config.yaml
grayscale: true
crop_scale_min: 0.3
method: "barlow_twins"
patch_size: [4, 4]
projector_hidden: 512
lr: 0.0019
adamw_lr_other_params: 0.00074
grad_clip: 3.0
epochs: 9.6
final_lr_fraction: 0
warmup_steps: 730
adamw_weight_decay_other_params: 0
Rows from block 4 of a small self-supervised image encoder, named by matrix and row number. Rows with one number belong to one neuron. Each number is 50 + 15 x the weight over its row's rms, rounded and kept within 0 to 99. All counts start at 0.
Before each neuron's rows are labels from the 100 images, of 14848, where the neuron reaches its largest size: "responds to" is what is common among them. Only what is clearly more common there than usual is listed. The data: microscope photos of single blood and bone marrow cells.
# u: gMLP up (value half) (model.blocks.4.mixer.u.weight, 256x128), inputs 64-127
# v: gMLP up (gate half) (model.blocks.4.mixer.v.weight, 256x128), inputs 64-127
# out: gMLP down (model.blocks.4.mixer.out.weight, 128x256, transposed), outputs 64-127

responds to: smear: peripheral blood
u.187:43 53 50 58 63 56 24 62 52 57 67 49 66 41 42 47 72 44 30 50 34 34 50 26 61 42 57 75 43 68 46 48 24 57 28 66 37 27 58 59 39 71 41 19 38 37 70 45 47 71 40 39 62 41 63 56 40 45 52 66 59 42 50 58
v.187:57 56 36 60 49 45 56 50 21 34 05 42 38 40 57 54 30 51 41 44 57 69 50 58 50 43 40 41 41 31 56 75 76 82 77 34 37 44 18 37 68 75 64 49 63 28 32 55 26 51 35 44 52 43 37 58 43 33 71 66 69 45 50 26
out.187:61 74 54 43 54 35 27 46 55 59 17 54 29 62 65 62 57 56 35 53 46 40 41 41 46 22 37 43 73 22 32 51 78 26 53 43 46 50 47 56 72 34 41 67 45 47 51 53 34 59 70 44 36 56 61 47 59 47 48 57 49 51 66 41

responds to: cell type: artefact
u.86:75 61 50 23 51 56 46 52 43 58 24 69 67 62 46 62 35 50 69 41 50 35 57 31 55 65 56 68 40 55 65 34 52 53 01 38 76 53 29 70 65 51 57 45 53 55 49 56 49 46 39 25 41 58 21 24 47 31 62 35 60 50 42 34
v.86:52 44 64 50 57 72 32 40 61 69 44 23 22 42 32 65 64 32 63 62 72 49 48 22 40 06 27 34 45 69 14 45 37 57 65 49 50 30 46 54 61 44 74 55 63 26 38 44 39 44 40 36 38 42 69 43 41 41 61 66 42 62 63 24
out.86:42 45 39 28 28 56 49 40 52 65 71 52 42 38 58 36 42 78 48 66 53 30 53 37 14 11 26 62 77 61 28 48 72 74 78 47 32 42 41 31 64 27 44 30 50 59 38 29 68 40 58 68 45 62 62 56 48 49 49 65 70 66 67 52

responds to: cell type: artefact
u.57:32 50 63 37 56 68 40 57 50 42 40 59 64 86 44 69 37 72 59 65 62 37 52 56 59 44 22 41 45 38 29 27 65 59 33 61 30 56 52 46 69 63 75 55 49 57 32 43 40 28 22 46 59 51 37 45 80 58 58 41 71 55 71 52
v.57:60 61 38 47 57 55 74 69 45 43 33 44 58 56 42 78 43 77 51 91 46 51 11 53 77 76 64 56 63 42 45 53 50 48 28 68 55 67 58 32 72 56 49 70 54 69 43 59 27 47 48 63 55 61 35 34 72 50 52 26 71 40 69 23
out.57:69 47 38 43 17 40 50 42 58 73 41 46 38 27 69 32 36 66 55 21 48 72 67 53 54 56 58 63 50 73 61 38 40 62 83 37 59 32 68 61 46 40 20 81 44 72 38 53 61 82 76 51 40 64 34 50 32 52 56 51 46 47 56 39

responds to: cell type: promyelocyte; cell type: blast
u.180:50 36 61 48 63 55 31 63 39 51 32 46 23 48 79 54 56 42 65 39 24 58 52 38 24 58 28 83 67 53 43 44 49 73 46 72 48 46 46 19 55 40 73 39 50 62 30 73 35 46 55 42 61 87 68 44 51 57 51 69 37 37 58 28
v.180:79 62 24 44 56 49 66 22 46 73 51 41 47 53 49 42 49 57 65 52 59 48 43 49 61 84 60 59 31 33 07 51 42 55 51 49 60 75 45 28 58 39 41 31 49 46 62 33 46 53 67 38 47 39 66 48 74 56 47 55 64 64 07 71
out.180:30 59 56 66 55 29 53 53 69 06 49 56 70 59 24 52 55 57 35 78 44 50 55 29 48 54 26 30 39 50 24 54 47 15 65 43 38 51 88 40 67 15 42 73 59 64 46 52 52 50 61 49 12 55 55 56 45 43 50 52 63 29 45 45

responds to: smear: peripheral blood
u.222:75 41 49 43 62 61 64 74 58 50 45 59 47 52 70 67 52 13 45 42 40 47 49 59 86 57 59 42 47 29 67 49 45 50 49 46 39 23 77 41 19 48 23 39 29 63 56 47 46 39 38 42 53 30 78 59 41 64 48 36 44 65 44 44
v.222:52 47 65 56 47 45 65 54 58 53 59 82 46 76 65 28 41 74 30 34 44 41 98 38 44 56 36 29 53 28 58 78 33 52 24 40 43 52 59 60 67 36 65 41 43 62 66 44 46 73 67 47 52 47 49 38 69 60 35 58 32 37 60 70
out.222:24 64 55 31 59 48 38 79 35 60 55 41 44 39 44 56 32 71 47 75 52 45 31 64 57 51 38 41 55 44 46 65 61 08 50 73 41 74 57 53 52 47 62 52 72 60 48 35 86 61 71 45 49 46 36 29 46 52 46 61 22 76 65 62

responds to: smear: peripheral blood; cell type: segmented neutrophil
u.94:62 59 64 48 48 68 45 40 27 64 84 60 62 38 43 41 36 39 60 54 70 56 67 77 58 65 36 55 56 62 65 50 45 12 29 56 76 50 61 58 12 08 45 36 70 46 52 45 09 65 56 44 66 41 51 76 77 65 52 47 53 36 55 93
v.94:52 52 64 54 58 37 08 64 56 61 48 41 47 53 49 38 67 33 60 62 42 77 48 27 59 66 66 38 62 68 48 73 65 30 61 36 68 40 72 33 60 47 38 27 67 38 50 37 28 32 64 46 58 27 55 41 50 32 57 31 32 66 74 52
out.94:54 48 44 73 78 42 39 53 45 35 13 29 63 52 39 68 77 56 49 42 13 43 56 31 45 45 45 81 16 56 41 49 68 88 32 25 44 60 54 57 51 86 67 44 33 44 60 32 62 54 49 35 60 70 46 58 37 39 41 36 68 54 63 24

responds to: cell type: lymphocyte
u.122:38 62 61 75 49 76 30 68 65 85 42 68 53 47 31 59 50 70 61 39 35 59 42 55 39 74 36 43 67 48 51 32 56 43 51 50 67 52 54 28 46 40 67 26 28 59 49 39 55 31 44 40 81 47 63 71 49 33 50 53 73 41 75 34
v.122:55 49 47 40 75 42 56 19 65 38 35 72 44 45 57 65 66 45 77 33 69 41 55 41 46 56 52 45 41 77 41 78 66 77 57 75 44 76 55 17 48 49 29 45 45 31 56 71 59 74 63 75 51 49 62 45 76 59 45 62 53 33 26 53
out.122:62 63 37 65 57 69 56 37 58 58 58 48 56 51 42 32 39 59 32 37 63 77 46 53 72 37 60 45 61 86 67 45 79 52 77 51 27 76 50 67 54 54 37 49 46 65 63 46 33 56 79 51 34 60 51 23 49 40 30 44 49 71 24 54

responds to: cell type: lymphocyte
u.239:54 60 75 68 41 47 61 18 49 48 52 48 22 55 30 57 26 40 89 52 52 65 35 45 62 40 54 31 45 39 58 26 48 58 38 64 50 82 42 57 59 39 66 46 39 33 76 71 56 55 37 53 37 57 76 45 10 50 51 62 34 69 58 42
v.239:59 43 28 36 47 41 49 47 62 45 24 62 62 38 58 68 24 33 50 13 50 68 51 30 72 45 28 55 36 58 59 33 46 42 55 29 52 47 76 62 29 62 51 47 48 91 50 95 46 43 66 43 43 34 27 39 59 42 21 29 68 58 42 73
out.239:35 37 41 53 76 54 47 40 51 86 19 42 69 52 52 56 56 32 53 38 23 59 68 75 39 74 70 48 53 80 63 56 39 55 60 18 87 58 42 64 28 68 52 33 46 73 36 80 47 60 51 41 36 40 47 52 61 33 60 30 58 45 39 55

responds to: smear: peripheral blood
u.198:47 41 62 46 55 43 63 65 62 51 47 45 52 50 64 47 46 32 60 65 69 52 52 50 43 44 15 46 65 43 64 16 32 52 38 50 60 47 53 37 30 48 42 53 49 10 27 65 27 52 51 54 23 40 48 70 67 51 38 48 35 33 53 54
v.198:47 64 42 53 43 48 53 48 37 51 46 87 30 44 33 26 43 56 27 39 29 56 72 57 69 69 51 72 69 45 45 34 35 43 31 53 40 33 74 76 37 59 37 70 31 42 38 36 28 54 59 51 28 54 40 52 42 59 78 29 51 44 39 54
out.198:56 61 45 56 47 58 56 55 73 50 60 52 48 72 54 77 48 52 68 49 53 45 33 18 27 53 56 65 53 47 32 67 55 41 59 05 46 40 39 67 17 30 45 40 70 33 76 42 57 54 51 48 35 43 49 37 48 41 72 51 59 60 56 33

responds to: smear: peripheral blood
u.235:44 56 70 45 46 56 44 55 22 49 45 79 61 35 15 96 48 79 47 68 34 44 70 54 52 48 37 52 31 55 65 20 42 39 21 32 48 54 61 45 36 37 58 20 49 53 62 17 32 55 65 71 88 41 66 63 52 40 38 43 59 41 53 73
v.235:47 39 41 44 56 16 57 36 59 71 84 55 37 61 68 49 57 51 68 61 60 51 38 83 37 40 50 45 57 26 55 36 00 65 60 28 66 51 59 38 41 64 53 30 58 70 62 81 42 33 56 72 43 46 59 47 58 44 16 69 72 45 64 88
out.235:51 39 37 79 58 62 42 28 45 41 56 47 77 66 40 61 65 49 62 47 25 32 77 36 33 51 63 72 60 61 33 65 33 45 53 47 45 53 28 44 57 44 59 49 35 56 47 71 48 64 38 41 12 66 47 65 43 61 77 29 29 55 26 58

responds to: cell type: lymphocyte
u.171:33 54 65 54 64 60 55 24 42 49 36 53 72 43 40 38 36 60 61 74 49 51 51 87 26 49 74 46 42 41 55 22 38 59 37 55 73 72 27 56 36 57 63 76 43 66 41 61 54 73 39 87 32 35 59 77 29 56 53 69 50 65 45 75
v.171:33 75 30 44 53 71 60 33 56 67 26 35 36 56 49 41 74 49 50 51 42 43 39 29 61 40 15 68 61 27 51 57 45 43 26 41 63 24 72 62 58 51 63 54 72 36 43 55 60 51 72 22 44 35 49 81 35 58 39 37 60 66 58 59
out.171:52 48 46 71 54 45 59 43 48 63 35 48 37 66 38 88 57 18 77 51 57 28 44 51 42 72 51 26 60 50 52 58 61 49 67 29 64 50 66 62 37 58 79 49 41 47 52 51 42 45 26 48 66 61 81 60 61 27 57 54 37 62 43 39

responds to: smear: peripheral blood
u.153:55 57 52 56 44 58 42 71 58 36 52 43 64 68 00 63 26 47 40 49 47 78 58 39 77 62 35 64 73 72 38 22 44 41 34 63 41 46 66 35 47 55 47 25 50 36 51 52 28 60 49 24 65 76 30 48 55 57 77 74 49 29 41 39
v.153:58 78 25 31 47 54 45 31 61 50 29 36 50 52 41 58 55 45 27 37 62 54 56 41 45 49 77 51 56 47 42 23 23 52 57 58 56 71 40 71 43 50 48 77 57 59 15 51 78 45 32 56 35 39 55 51 55 30 47 53 68 39 82 43
out.153:16 44 62 49 61 51 58 33 48 42 42 41 58 60 64 49 41 34 46 63 63 38 36 68 42 37 59 59 60 57 48 66 43 60 36 69 58 49 26 80 59 18 26 64 39 66 51 53 50 41 45 50 42 27 54 61 69 56 27 38 44 55 50 70

responds to: smear: peripheral blood
u.88:18 59 63 46 39 63 46 33 48 44 58 47 44 45 45 49 24 76 30 45 31 71 75 43 23 46 35 70 32 28 48 61 39 27 57 67 78 66 45 64 57 32 31 33 69 66 51 31 51 75 24 43 64 43 54 82 54 70 43 70 38 38 45 16
v.88:82 44 50 64 30 41 61 52 52 34 58 55 34 41 52 56 54 39 69 37 69 71 47 57 26 37 74 46 56 55 60 46 69 40 67 84 48 48 52 40 53 64 35 67 36 38 62 41 32 56 76 73 51 55 54 51 45 62 32 26 32 77 25 66
out.88:57 79 45 49 62 30 47 41 65 22 43 70 66 55 46 65 45 32 56 53 37 26 59 53 80 55 70 59 51 53 51 68 27 70 30 63 57 32 51 54 60 39 62 49 42 46 59 60 30 26 67 59 39 31 64 53 50 40 46 52 92 49 43 84

responds to: cell type: promyelocyte
u.226:41 49 35 28 51 48 40 29 63 47 50 31 72 80 63 67 65 79 70 48 37 38 57 37 45 37 33 55 41 60 43 51 35 30 50 67 51 49 22 40 51 42 80 51 56 68 66 62 48 42 19 52 38 68 49 50 55 49 54 33 46 44 65 51
v.226:42 77 66 60 33 51 45 50 36 25 35 30 51 63 54 43 81 63 61 24 52 71 74 31 47 43 45 52 26 55 51 52 48 69 76 67 50 51 45 51 57 44 52 65 55 40 43 56 55 63 66 47 60 34 32 38 58 48 45 59 43 51 51 50
out.226:61 57 60 63 21 51 43 60 25 47 66 57 60 60 43 60 65 55 67 67 67 41 53 75 54 57 48 41 63 40 38 45 50 42 35 54 64 03 57 24 61 24 52 35 39 48 56 43 41 42 51 79 74 33 33 35 65 38 48 55 45 32 46 50

responds to: cell type: promyelocyte
u.140:46 34 79 69 30 53 59 33 39 42 46 50 55 62 57 60 33 46 75 67 31 35 70 53 53 48 23 39 36 60 29 58 39 20 08 56 34 41 33 39 65 42 39 69 76 43 47 28 56 23 59 39 44 72 47 36 51 61 53 19 94 46 92 46
v.140:55 57 42 47 56 58 81 63 55 38 49 39 26 64 45 45 33 65 49 68 08 62 56 52 42 47 23 33 26 30 48 99 64 27 59 61 42 28 45 26 61 66 67 36 69 58 56 58 77 46 51 46 50 51 51 41 58 54 52 68 34 58 41 36
out.140:64 38 46 42 44 58 21 43 58 43 52 58 50 60 54 37 40 62 20 27 34 24 33 23 61 64 60 55 76 48 82 37 46 69 80 52 39 45 63 48 51 56 44 65 52 37 53 64 45 49 73 52 64 65 54 40 45 35 41 59 44 43 56 44