Weights of a small self-supervised image encoder: layers 8.
Rows from block 3, named by matrix and row number. Rows with one number belong to one neuron. Each number is 50 + 15 x the weight over its row's rms, rounded and kept within 0 to 99. All counts start at 0. After the name is the row's rms in percent of the matrix's.
# u: gMLP up (value half) (model.blocks.3.mixer.u.weight, 256x128), inputs 0-127
# v: gMLP up (gate half) (model.blocks.3.mixer.v.weight, 256x128), inputs 0-127
# out: gMLP down (model.blocks.3.mixer.out.weight, 128x256, transposed), outputs 0-127
u.115 112:63 35 60 41 35 62 26 35 66 38 75 39 45 53 28 60 69 46 20 50 47 38 49 59 17 53 47 37 68 48 25 45 38 36 53 43 61 51 47 52 37 64 37 60 39 25 48 68 36 61 64 36 63 59 31 34 22 58 65 68 42 45 69 53 46 67 63 63 44 38 56 73 71 62 79 35 31 30 33 57 29 32 65 61 48 36 66 54 32 54 74 60 61 40 47 12 71 51 28 42 53 59 69 46 64 48 31 38 33 63 72 42 18 64 63 60 72 38 63 59 81 48 28 36 57 41 46 48
v.115 099:51 37 42 62 64 49 32 39 38 61 55 30 77 80 54 72 49 53 42 57 73 68 38 57 34 44 39 48 28 51 45 69 56 60 60 39 40 37 45 38 64 58 59 86 32 40 46 27 38 54 41 67 33 77 29 76 54 51 39 73 56 60 28 50 56 52 41 67 52 61 77 64 43 32 39 30 72 41 45 45 28 38 50 73 84 56 28 54 81 29 47 37 58 33 33 22 68 49 46 61 67 64 47 58 43 64 64 41 51 63 25 68 59 56 24 34 33 50 36 52 35 31 55 67 28 62 68 67
out.115 136:61 63 42 36 42 59 68 51 48 44 53 43 44 66 57 46 69 47 19 56 51 74 47 42 35 60 82 83 54 47 49 44 64 61 35 25 78 47 41 65 51 51 50 48 46 40 41 78 71 49 78 49 27 47 44 54 46 48 40 67 71 27 45 58 45 78 60 42 79 59 43 43 44 58 34 38 53 48 42 66 52 84 29 44 44 62 59 21 27 55 79 47 66 72 78 47 50 69 47 30 51 38 58 51 27 46 30 23 44 07 75 23 56 33 53 25 44 51 61 38 31 42 54 45 46 36 48 60
u.116 108:77 45 58 47 58 69 36 46 44 64 60 08 22 44 41 69 69 41 27 30 43 43 49 62 33 51 62 43 34 61 53 63 48 57 63 47 93 53 52 44 48 52 55 44 60 49 49 60 65 61 59 51 52 38 58 43 44 87 68 63 62 36 50 45 36 84 64 61 72 46 56 54 49 33 26 40 52 47 26 28 40 22 44 75 37 55 63 28 30 50 53 51 84 52 63 31 42 63 30 67 35 55 39 53 67 49 59 28 56 54 68 29 30 47 49 62 66 44 54 54 65 56 37 12 81 26 44 46
v.116 098:63 49 51 65 71 43 40 24 42 64 30 70 61 67 41 62 57 65 46 42 80 50 44 58 59 45 41 33 51 78 32 82 42 79 58 37 37 65 40 55 61 48 49 54 29 22 61 39 39 75 31 50 33 80 38 55 59 45 40 62 75 71 63 33 57 75 54 64 45 24 44 72 45 57 28 58 49 41 65 58 35 40 44 68 55 43 48 46 48 04 37 47 30 60 67 48 75 39 81 57 60 50 37 52 40 35 59 18 76 63 44 64 48 39 29 36 43 64 37 67 43 25 55 49 37 47 47 51
out.116 115:50 71 45 45 36 43 52 54 51 68 47 43 44 83 35 48 64 35 41 63 50 50 66 71 53 77 79 56 57 33 23 54 66 64 39 50 69 29 35 70 63 49 29 56 53 37 82 29 49 68 40 63 62 51 54 13 42 68 36 53 57 42 39 68 49 61 39 35 60 63 41 36 52 40 45 54 50 46 34 45 37 54 47 12 10 70 57 49 64 58 60 50 59 77 58 33 75 60 66 21 39 52 44 49 10 37 27 57 44 31 62 44 33 29 47 52 53 69 53 30 73 49 35 66 49 48 62 70
u.117 088:58 58 62 52 30 55 34 35 37 83 62 83 47 56 34 65 59 37 50 35 53 49 81 44 62 37 33 33 54 52 72 79 52 32 38 29 63 38 55 81 39 62 42 56 72 43 76 42 77 35 38 70 34 20 29 32 54 65 54 44 35 56 70 39 38 73 40 44 45 77 45 64 49 48 58 43 40 38 34 48 64 39 66 41 41 44 47 56 69 32 60 36 41 51 55 03 44 39 37 51 48 31 55 65 28 72 47 56 50 76 62 67 42 29 53 48 66 44 53 68 46 29 29 41 36 60 73 40
v.117 095:50 54 59 49 58 64 51 70 46 41 44 35 41 24 55 60 58 66 75 64 39 35 73 54 21 53 70 50 42 69 58 46 49 53 50 77 51 34 63 53 37 25 35 33 58 43 35 68 40 43 49 22 51 38 33 50 75 32 47 14 30 63 47 65 54 39 55 36 58 59 40 36 54 51 69 18 62 72 53 43 48 59 69 77 57 47 36 66 58 57 45 51 45 35 43 12 33 35 66 53 52 75 39 59 34 99 54 45 49 35 42 81 61 31 52 41 19 63 56 52 39 46 52 52 60 57 16 41
out.117 123:36 59 50 63 61 56 62 23 48 41 60 59 52 40 72 26 59 46 48 58 46 59 56 52 52 23 54 65 53 52 56 32 66 45 51 43 34 60 52 37 29 76 59 66 48 51 40 37 26 46 54 60 59 87 69 55 44 33 63 72 45 21 43 36 62 47 38 42 48 27 50 45 55 52 56 84 49 59 33 19 55 70 38 45 53 33 55 51 49 33 38 36 68 52 42 99 34 43 64 59 54 42 37 62 66 25 48 51 64 37 37 19 52 58 50 55 36 66 65 24 52 78 53 44 26 35 25 66
u.118 085:42 48 53 66 64 57 47 36 44 49 32 76 17 19 56 28 47 59 50 09 39 66 51 46 56 46 35 32 34 54 78 77 19 57 67 75 36 60 53 53 51 74 50 48 46 59 30 50 55 44 55 73 59 52 38 35 44 76 54 38 52 63 38 58 61 40 62 43 56 52 27 82 29 27 55 48 52 70 34 37 41 72 52 52 37 65 68 31 57 45 52 35 63 41 51 40 40 48 48 31 41 65 35 50 81 54 80 43 72 68 52 47 21 16 60 58 37 57 33 47 44 47 86 35 62 50 46 43
v.118 096:76 38 52 56 48 65 65 48 37 43 64 23 57 68 53 38 62 41 65 86 45 45 53 51 40 51 53 50 61 54 32 63 74 67 29 38 49 33 40 42 68 53 56 26 51 43 40 67 44 45 82 29 43 71 39 67 50 37 57 65 65 81 45 30 34 45 30 40 55 65 24 28 68 40 38 19 60 86 65 22 33 42 36 58 63 56 44 29 51 53 43 81 39 52 47 61 69 48 49 38 54 51 38 49 66 34 68 40 50 41 40 38 41 48 57 09 32 62 84 27 52 68 46 30 48 52 40 43
out.118 127:40 50 38 50 65 34 31 38 52 35 63 82 69 32 41 51 60 41 36 45 66 48 71 54 31 56 22 52 48 54 37 38 57 37 55 37 44 67 59 48 21 64 55 57 61 42 53 68 36 67 46 27 45 48 71 44 88 51 44 31 56 62 45 60 20 66 88 62 58 34 49 43 58 45 72 41 47 32 38 32 42 32 26 62 84 51 45 74 74 49 52 48 44 18 43 72 46 43 47 70 50 28 88 49 40 66 55 36 44 35 55 51 47 61 56 64 59 32 67 75 71 73 50 50 30 38 33 66
u.119 107:39 00 58 54 49 38 66 67 55 66 62 44 42 54 38 53 46 47 56 62 73 48 66 40 34 69 59 73 40 45 48 55 86 73 49 31 36 40 57 45 50 55 44 58 24 59 55 61 46 52 55 49 64 35 53 81 52 40 50 60 71 53 58 64 44 65 47 20 43 56 54 35 42 53 21 67 60 33 71 73 60 50 47 00 54 56 05 18 58 52 69 44 53 39 65 43 49 75 49 57 37 46 42 65 54 57 56 56 45 53 51 82 61 62 34 44 56 44 48 35 33 30 38 53 60 28 69 53
v.119 092:61 42 35 64 61 80 56 66 16 43 67 22 61 69 49 64 49 36 30 60 64 64 37 34 30 46 57 81 84 31 44 41 76 26 18 76 38 41 35 56 39 34 54 55 54 87 74 46 34 60 59 67 56 54 36 46 56 31 37 60 55 44 38 50 62 20 41 36 53 27 37 62 71 53 82 54 68 21 47 30 60 60 60 47 59 32 57 38 56 31 82 53 56 40 36 61 33 41 55 59 44 51 43 42 63 36 44 44 38 64 43 40 68 47 20 39 46 48 61 58 54 57 40 36 56 41 41 57
out.119 100:82 45 48 45 49 42 52 23 76 59 43 44 47 61 54 20 54 47 79 26 52 36 61 73 44 49 62 53 43 55 70 70 43 59 58 64 57 56 28 63 44 73 41 38 21 35 51 62 49 57 47 57 48 47 27 26 61 46 35 52 57 34 44 52 70 41 66 63 52 38 46 78 59 32 58 56 31 54 62 63 46 48 46 41 13 51 49 77 56 61 08 70 62 35 38 46 52 76 18 74 55 46 45 46 51 56 32 53 46 40 56 60 25 79 68 46 45 98 46 58 52 60 41 59 54 38 53 20
u.120 097:54 61 49 56 55 76 69 46 21 60 57 06 61 29 48 62 30 31 61 81 49 51 45 25 75 60 54 26 64 73 59 43 36 35 61 27 39 61 49 64 34 72 36 40 43 54 39 58 48 50 65 61 52 31 55 43 55 78 56 63 29 74 32 43 44 53 26 56 43 43 66 48 69 65 33 54 52 34 42 41 74 53 28 70 63 62 52 47 32 51 40 28 31 55 37 70 33 55 34 55 73 46 30 68 32 53 73 36 35 72 56 47 63 13 63 71 62 56 77 45 49 56 59 67 49 39 45 49
v.120 085:46 19 40 61 54 61 41 80 52 56 38 52 51 42 49 55 61 63 72 42 39 40 69 63 26 34 60 69 62 28 31 39 65 60 45 36 60 46 63 63 44 38 76 77 40 34 74 45 48 60 47 55 21 55 73 48 43 42 50 49 44 54 45 61 67 67 61 28 50 43 52 64 36 26 81 48 49 48 39 56 47 46 59 32 49 67 35 54 61 50 56 37 72 78 27 39 49 46 52 52 35 36 77 48 61 65 40 40 73 21 53 60 32 56 64 36 50 37 10 64 63 63 40 07 59 23 38 14
out.120 109:45 75 25 32 38 63 45 41 46 58 84 86 52 41 34 31 64 53 23 76 59 69 51 48 68 30 34 37 68 56 47 77 35 80 30 65 34 57 58 57 49 46 27 60 38 43 62 51 72 53 48 56 68 34 28 56 47 39 41 44 65 25 38 56 66 42 49 54 55 56 52 62 33 62 49 43 48 57 67 40 43 24 35 20 66 66 42 57 29 52 32 60 55 32 50 39 30 55 55 71 38 58 34 57 47 36 48 63 49 27 61 74 48 54 09 56 22 67 44 50 47 28 45 74 39 71 52 34
u.121 082:72 56 61 59 53 39 62 75 39 39 55 35 34 36 55 69 51 53 28 64 42 37 52 38 46 53 90 50 50 36 49 52 44 56 50 56 25 78 71 47 56 49 58 58 55 68 72 22 42 52 39 35 65 49 60 28 66 77 55 60 41 67 58 37 68 54 84 38 44 35 72 60 58 69 66 33 56 47 43 29 54 72 74 43 49 55 56 41 55 46 36 14 34 55 50 58 75 36 22 25 68 49 55 47 16 40 44 79 28 41 66 25 63 36 55 57 34 57 58 48 56 62 36 78 48 50 23 68
v.121 177:55 25 48 49 47 71 48 74 66 24 55 20 63 66 25 65 46 43 23 34 42 73 66 61 43 55 57 60 71 50 50 62 49 36 25 76 70 46 44 48 42 60 30 57 48 37 33 69 51 68 43 55 60 24 33 53 61 63 54 65 36 45 45 56 58 34 64 64 69 36 53 74 37 38 64 51 49 27 49 55 74 60 82 40 32 32 67 66 43 18 61 59 60 29 18 39 47 50 32 72 39 41 49 42 70 61 54 22 30 68 49 38 41 55 40 60 44 45 44 64 52 50 53 30 87 43 80 53
out.121 082:80 47 53 59 77 47 53 29 70 53 38 57 46 54 58 39 39 39 71 34 48 50 61 50 57 16 64 71 46 29 23 44 45 47 43 31 40 31 54 74 22 71 39 64 45 40 43 53 48 58 49 67 40 23 59 41 55 60 73 69 26 58 61 54 49 38 73 43 57 64 34 41 25 60 49 41 44 32 55 59 77 69 39 44 49 52 45 40 47 30 60 33 77 40 30 50 73 59 78 93 11 57 67 36 37 63 39 62 34 31 49 42 66 52 74 39 52 32 58 42 33 35 44 26 57 43 41 54
u.122 118:47 52 33 26 62 52 75 51 58 26 48 52 57 42 72 49 40 27 66 55 42 55 57 31 70 57 67 57 41 82 88 53 25 41 55 65 55 51 60 47 49 19 69 45 66 54 61 61 18 60 81 54 38 35 53 56 30 80 34 46 76 46 33 17 56 56 33 48 43 51 68 66 39 70 37 35 43 43 50 60 20 41 54 35 64 73 39 59 57 47 66 57 53 44 66 58 34 34 45 64 61 66 35 78 34 56 27 34 68 59 58 33 50 52 45 42 58 43 67 53 32 32 27 69 35 37 62 70
v.122 101:36 64 62 48 67 29 39 33 51 75 55 71 52 56 20 57 54 65 44 52 36 33 38 58 37 30 32 31 55 36 22 50 65 57 39 70 54 54 42 79 72 72 50 56 16 63 52 62 53 58 21 26 52 34 56 53 43 26 69 34 28 49 62 54 31 52 85 49 73 50 28 25 32 53 67 58 43 35 48 47 52 82 32 48 46 18 56 46 32 73 61 42 20 53 63 48 67 61 50 57 50 65 67 43 50 36 49 56 27 39 44 74 36 45 52 82 32 62 43 36 71 38 55 42 56 57 42 53
out.122 091:50 37 32 66 41 39 28 71 37 59 58 25 81 64 50 50 41 62 51 55 59 31 35 45 27 83 42 57 56 60 50 44 53 32 28 37 50 55 51 69 41 81 72 65 32 63 44 44 57 41 50 51 31 62 52 47 72 55 58 24 32 61 87 67 59 44 51 34 68 56 43 37 31 51 38 43 37 87 65 62 53 72 35 28 37 49 61 34 49 48 75 38 52 59 23 63 83 47 37 57 35 59 32 45 58 75 51 62 39 65 71 57 72 39 31 38 30 83 44 43 38 71 49 45 59 58 44 34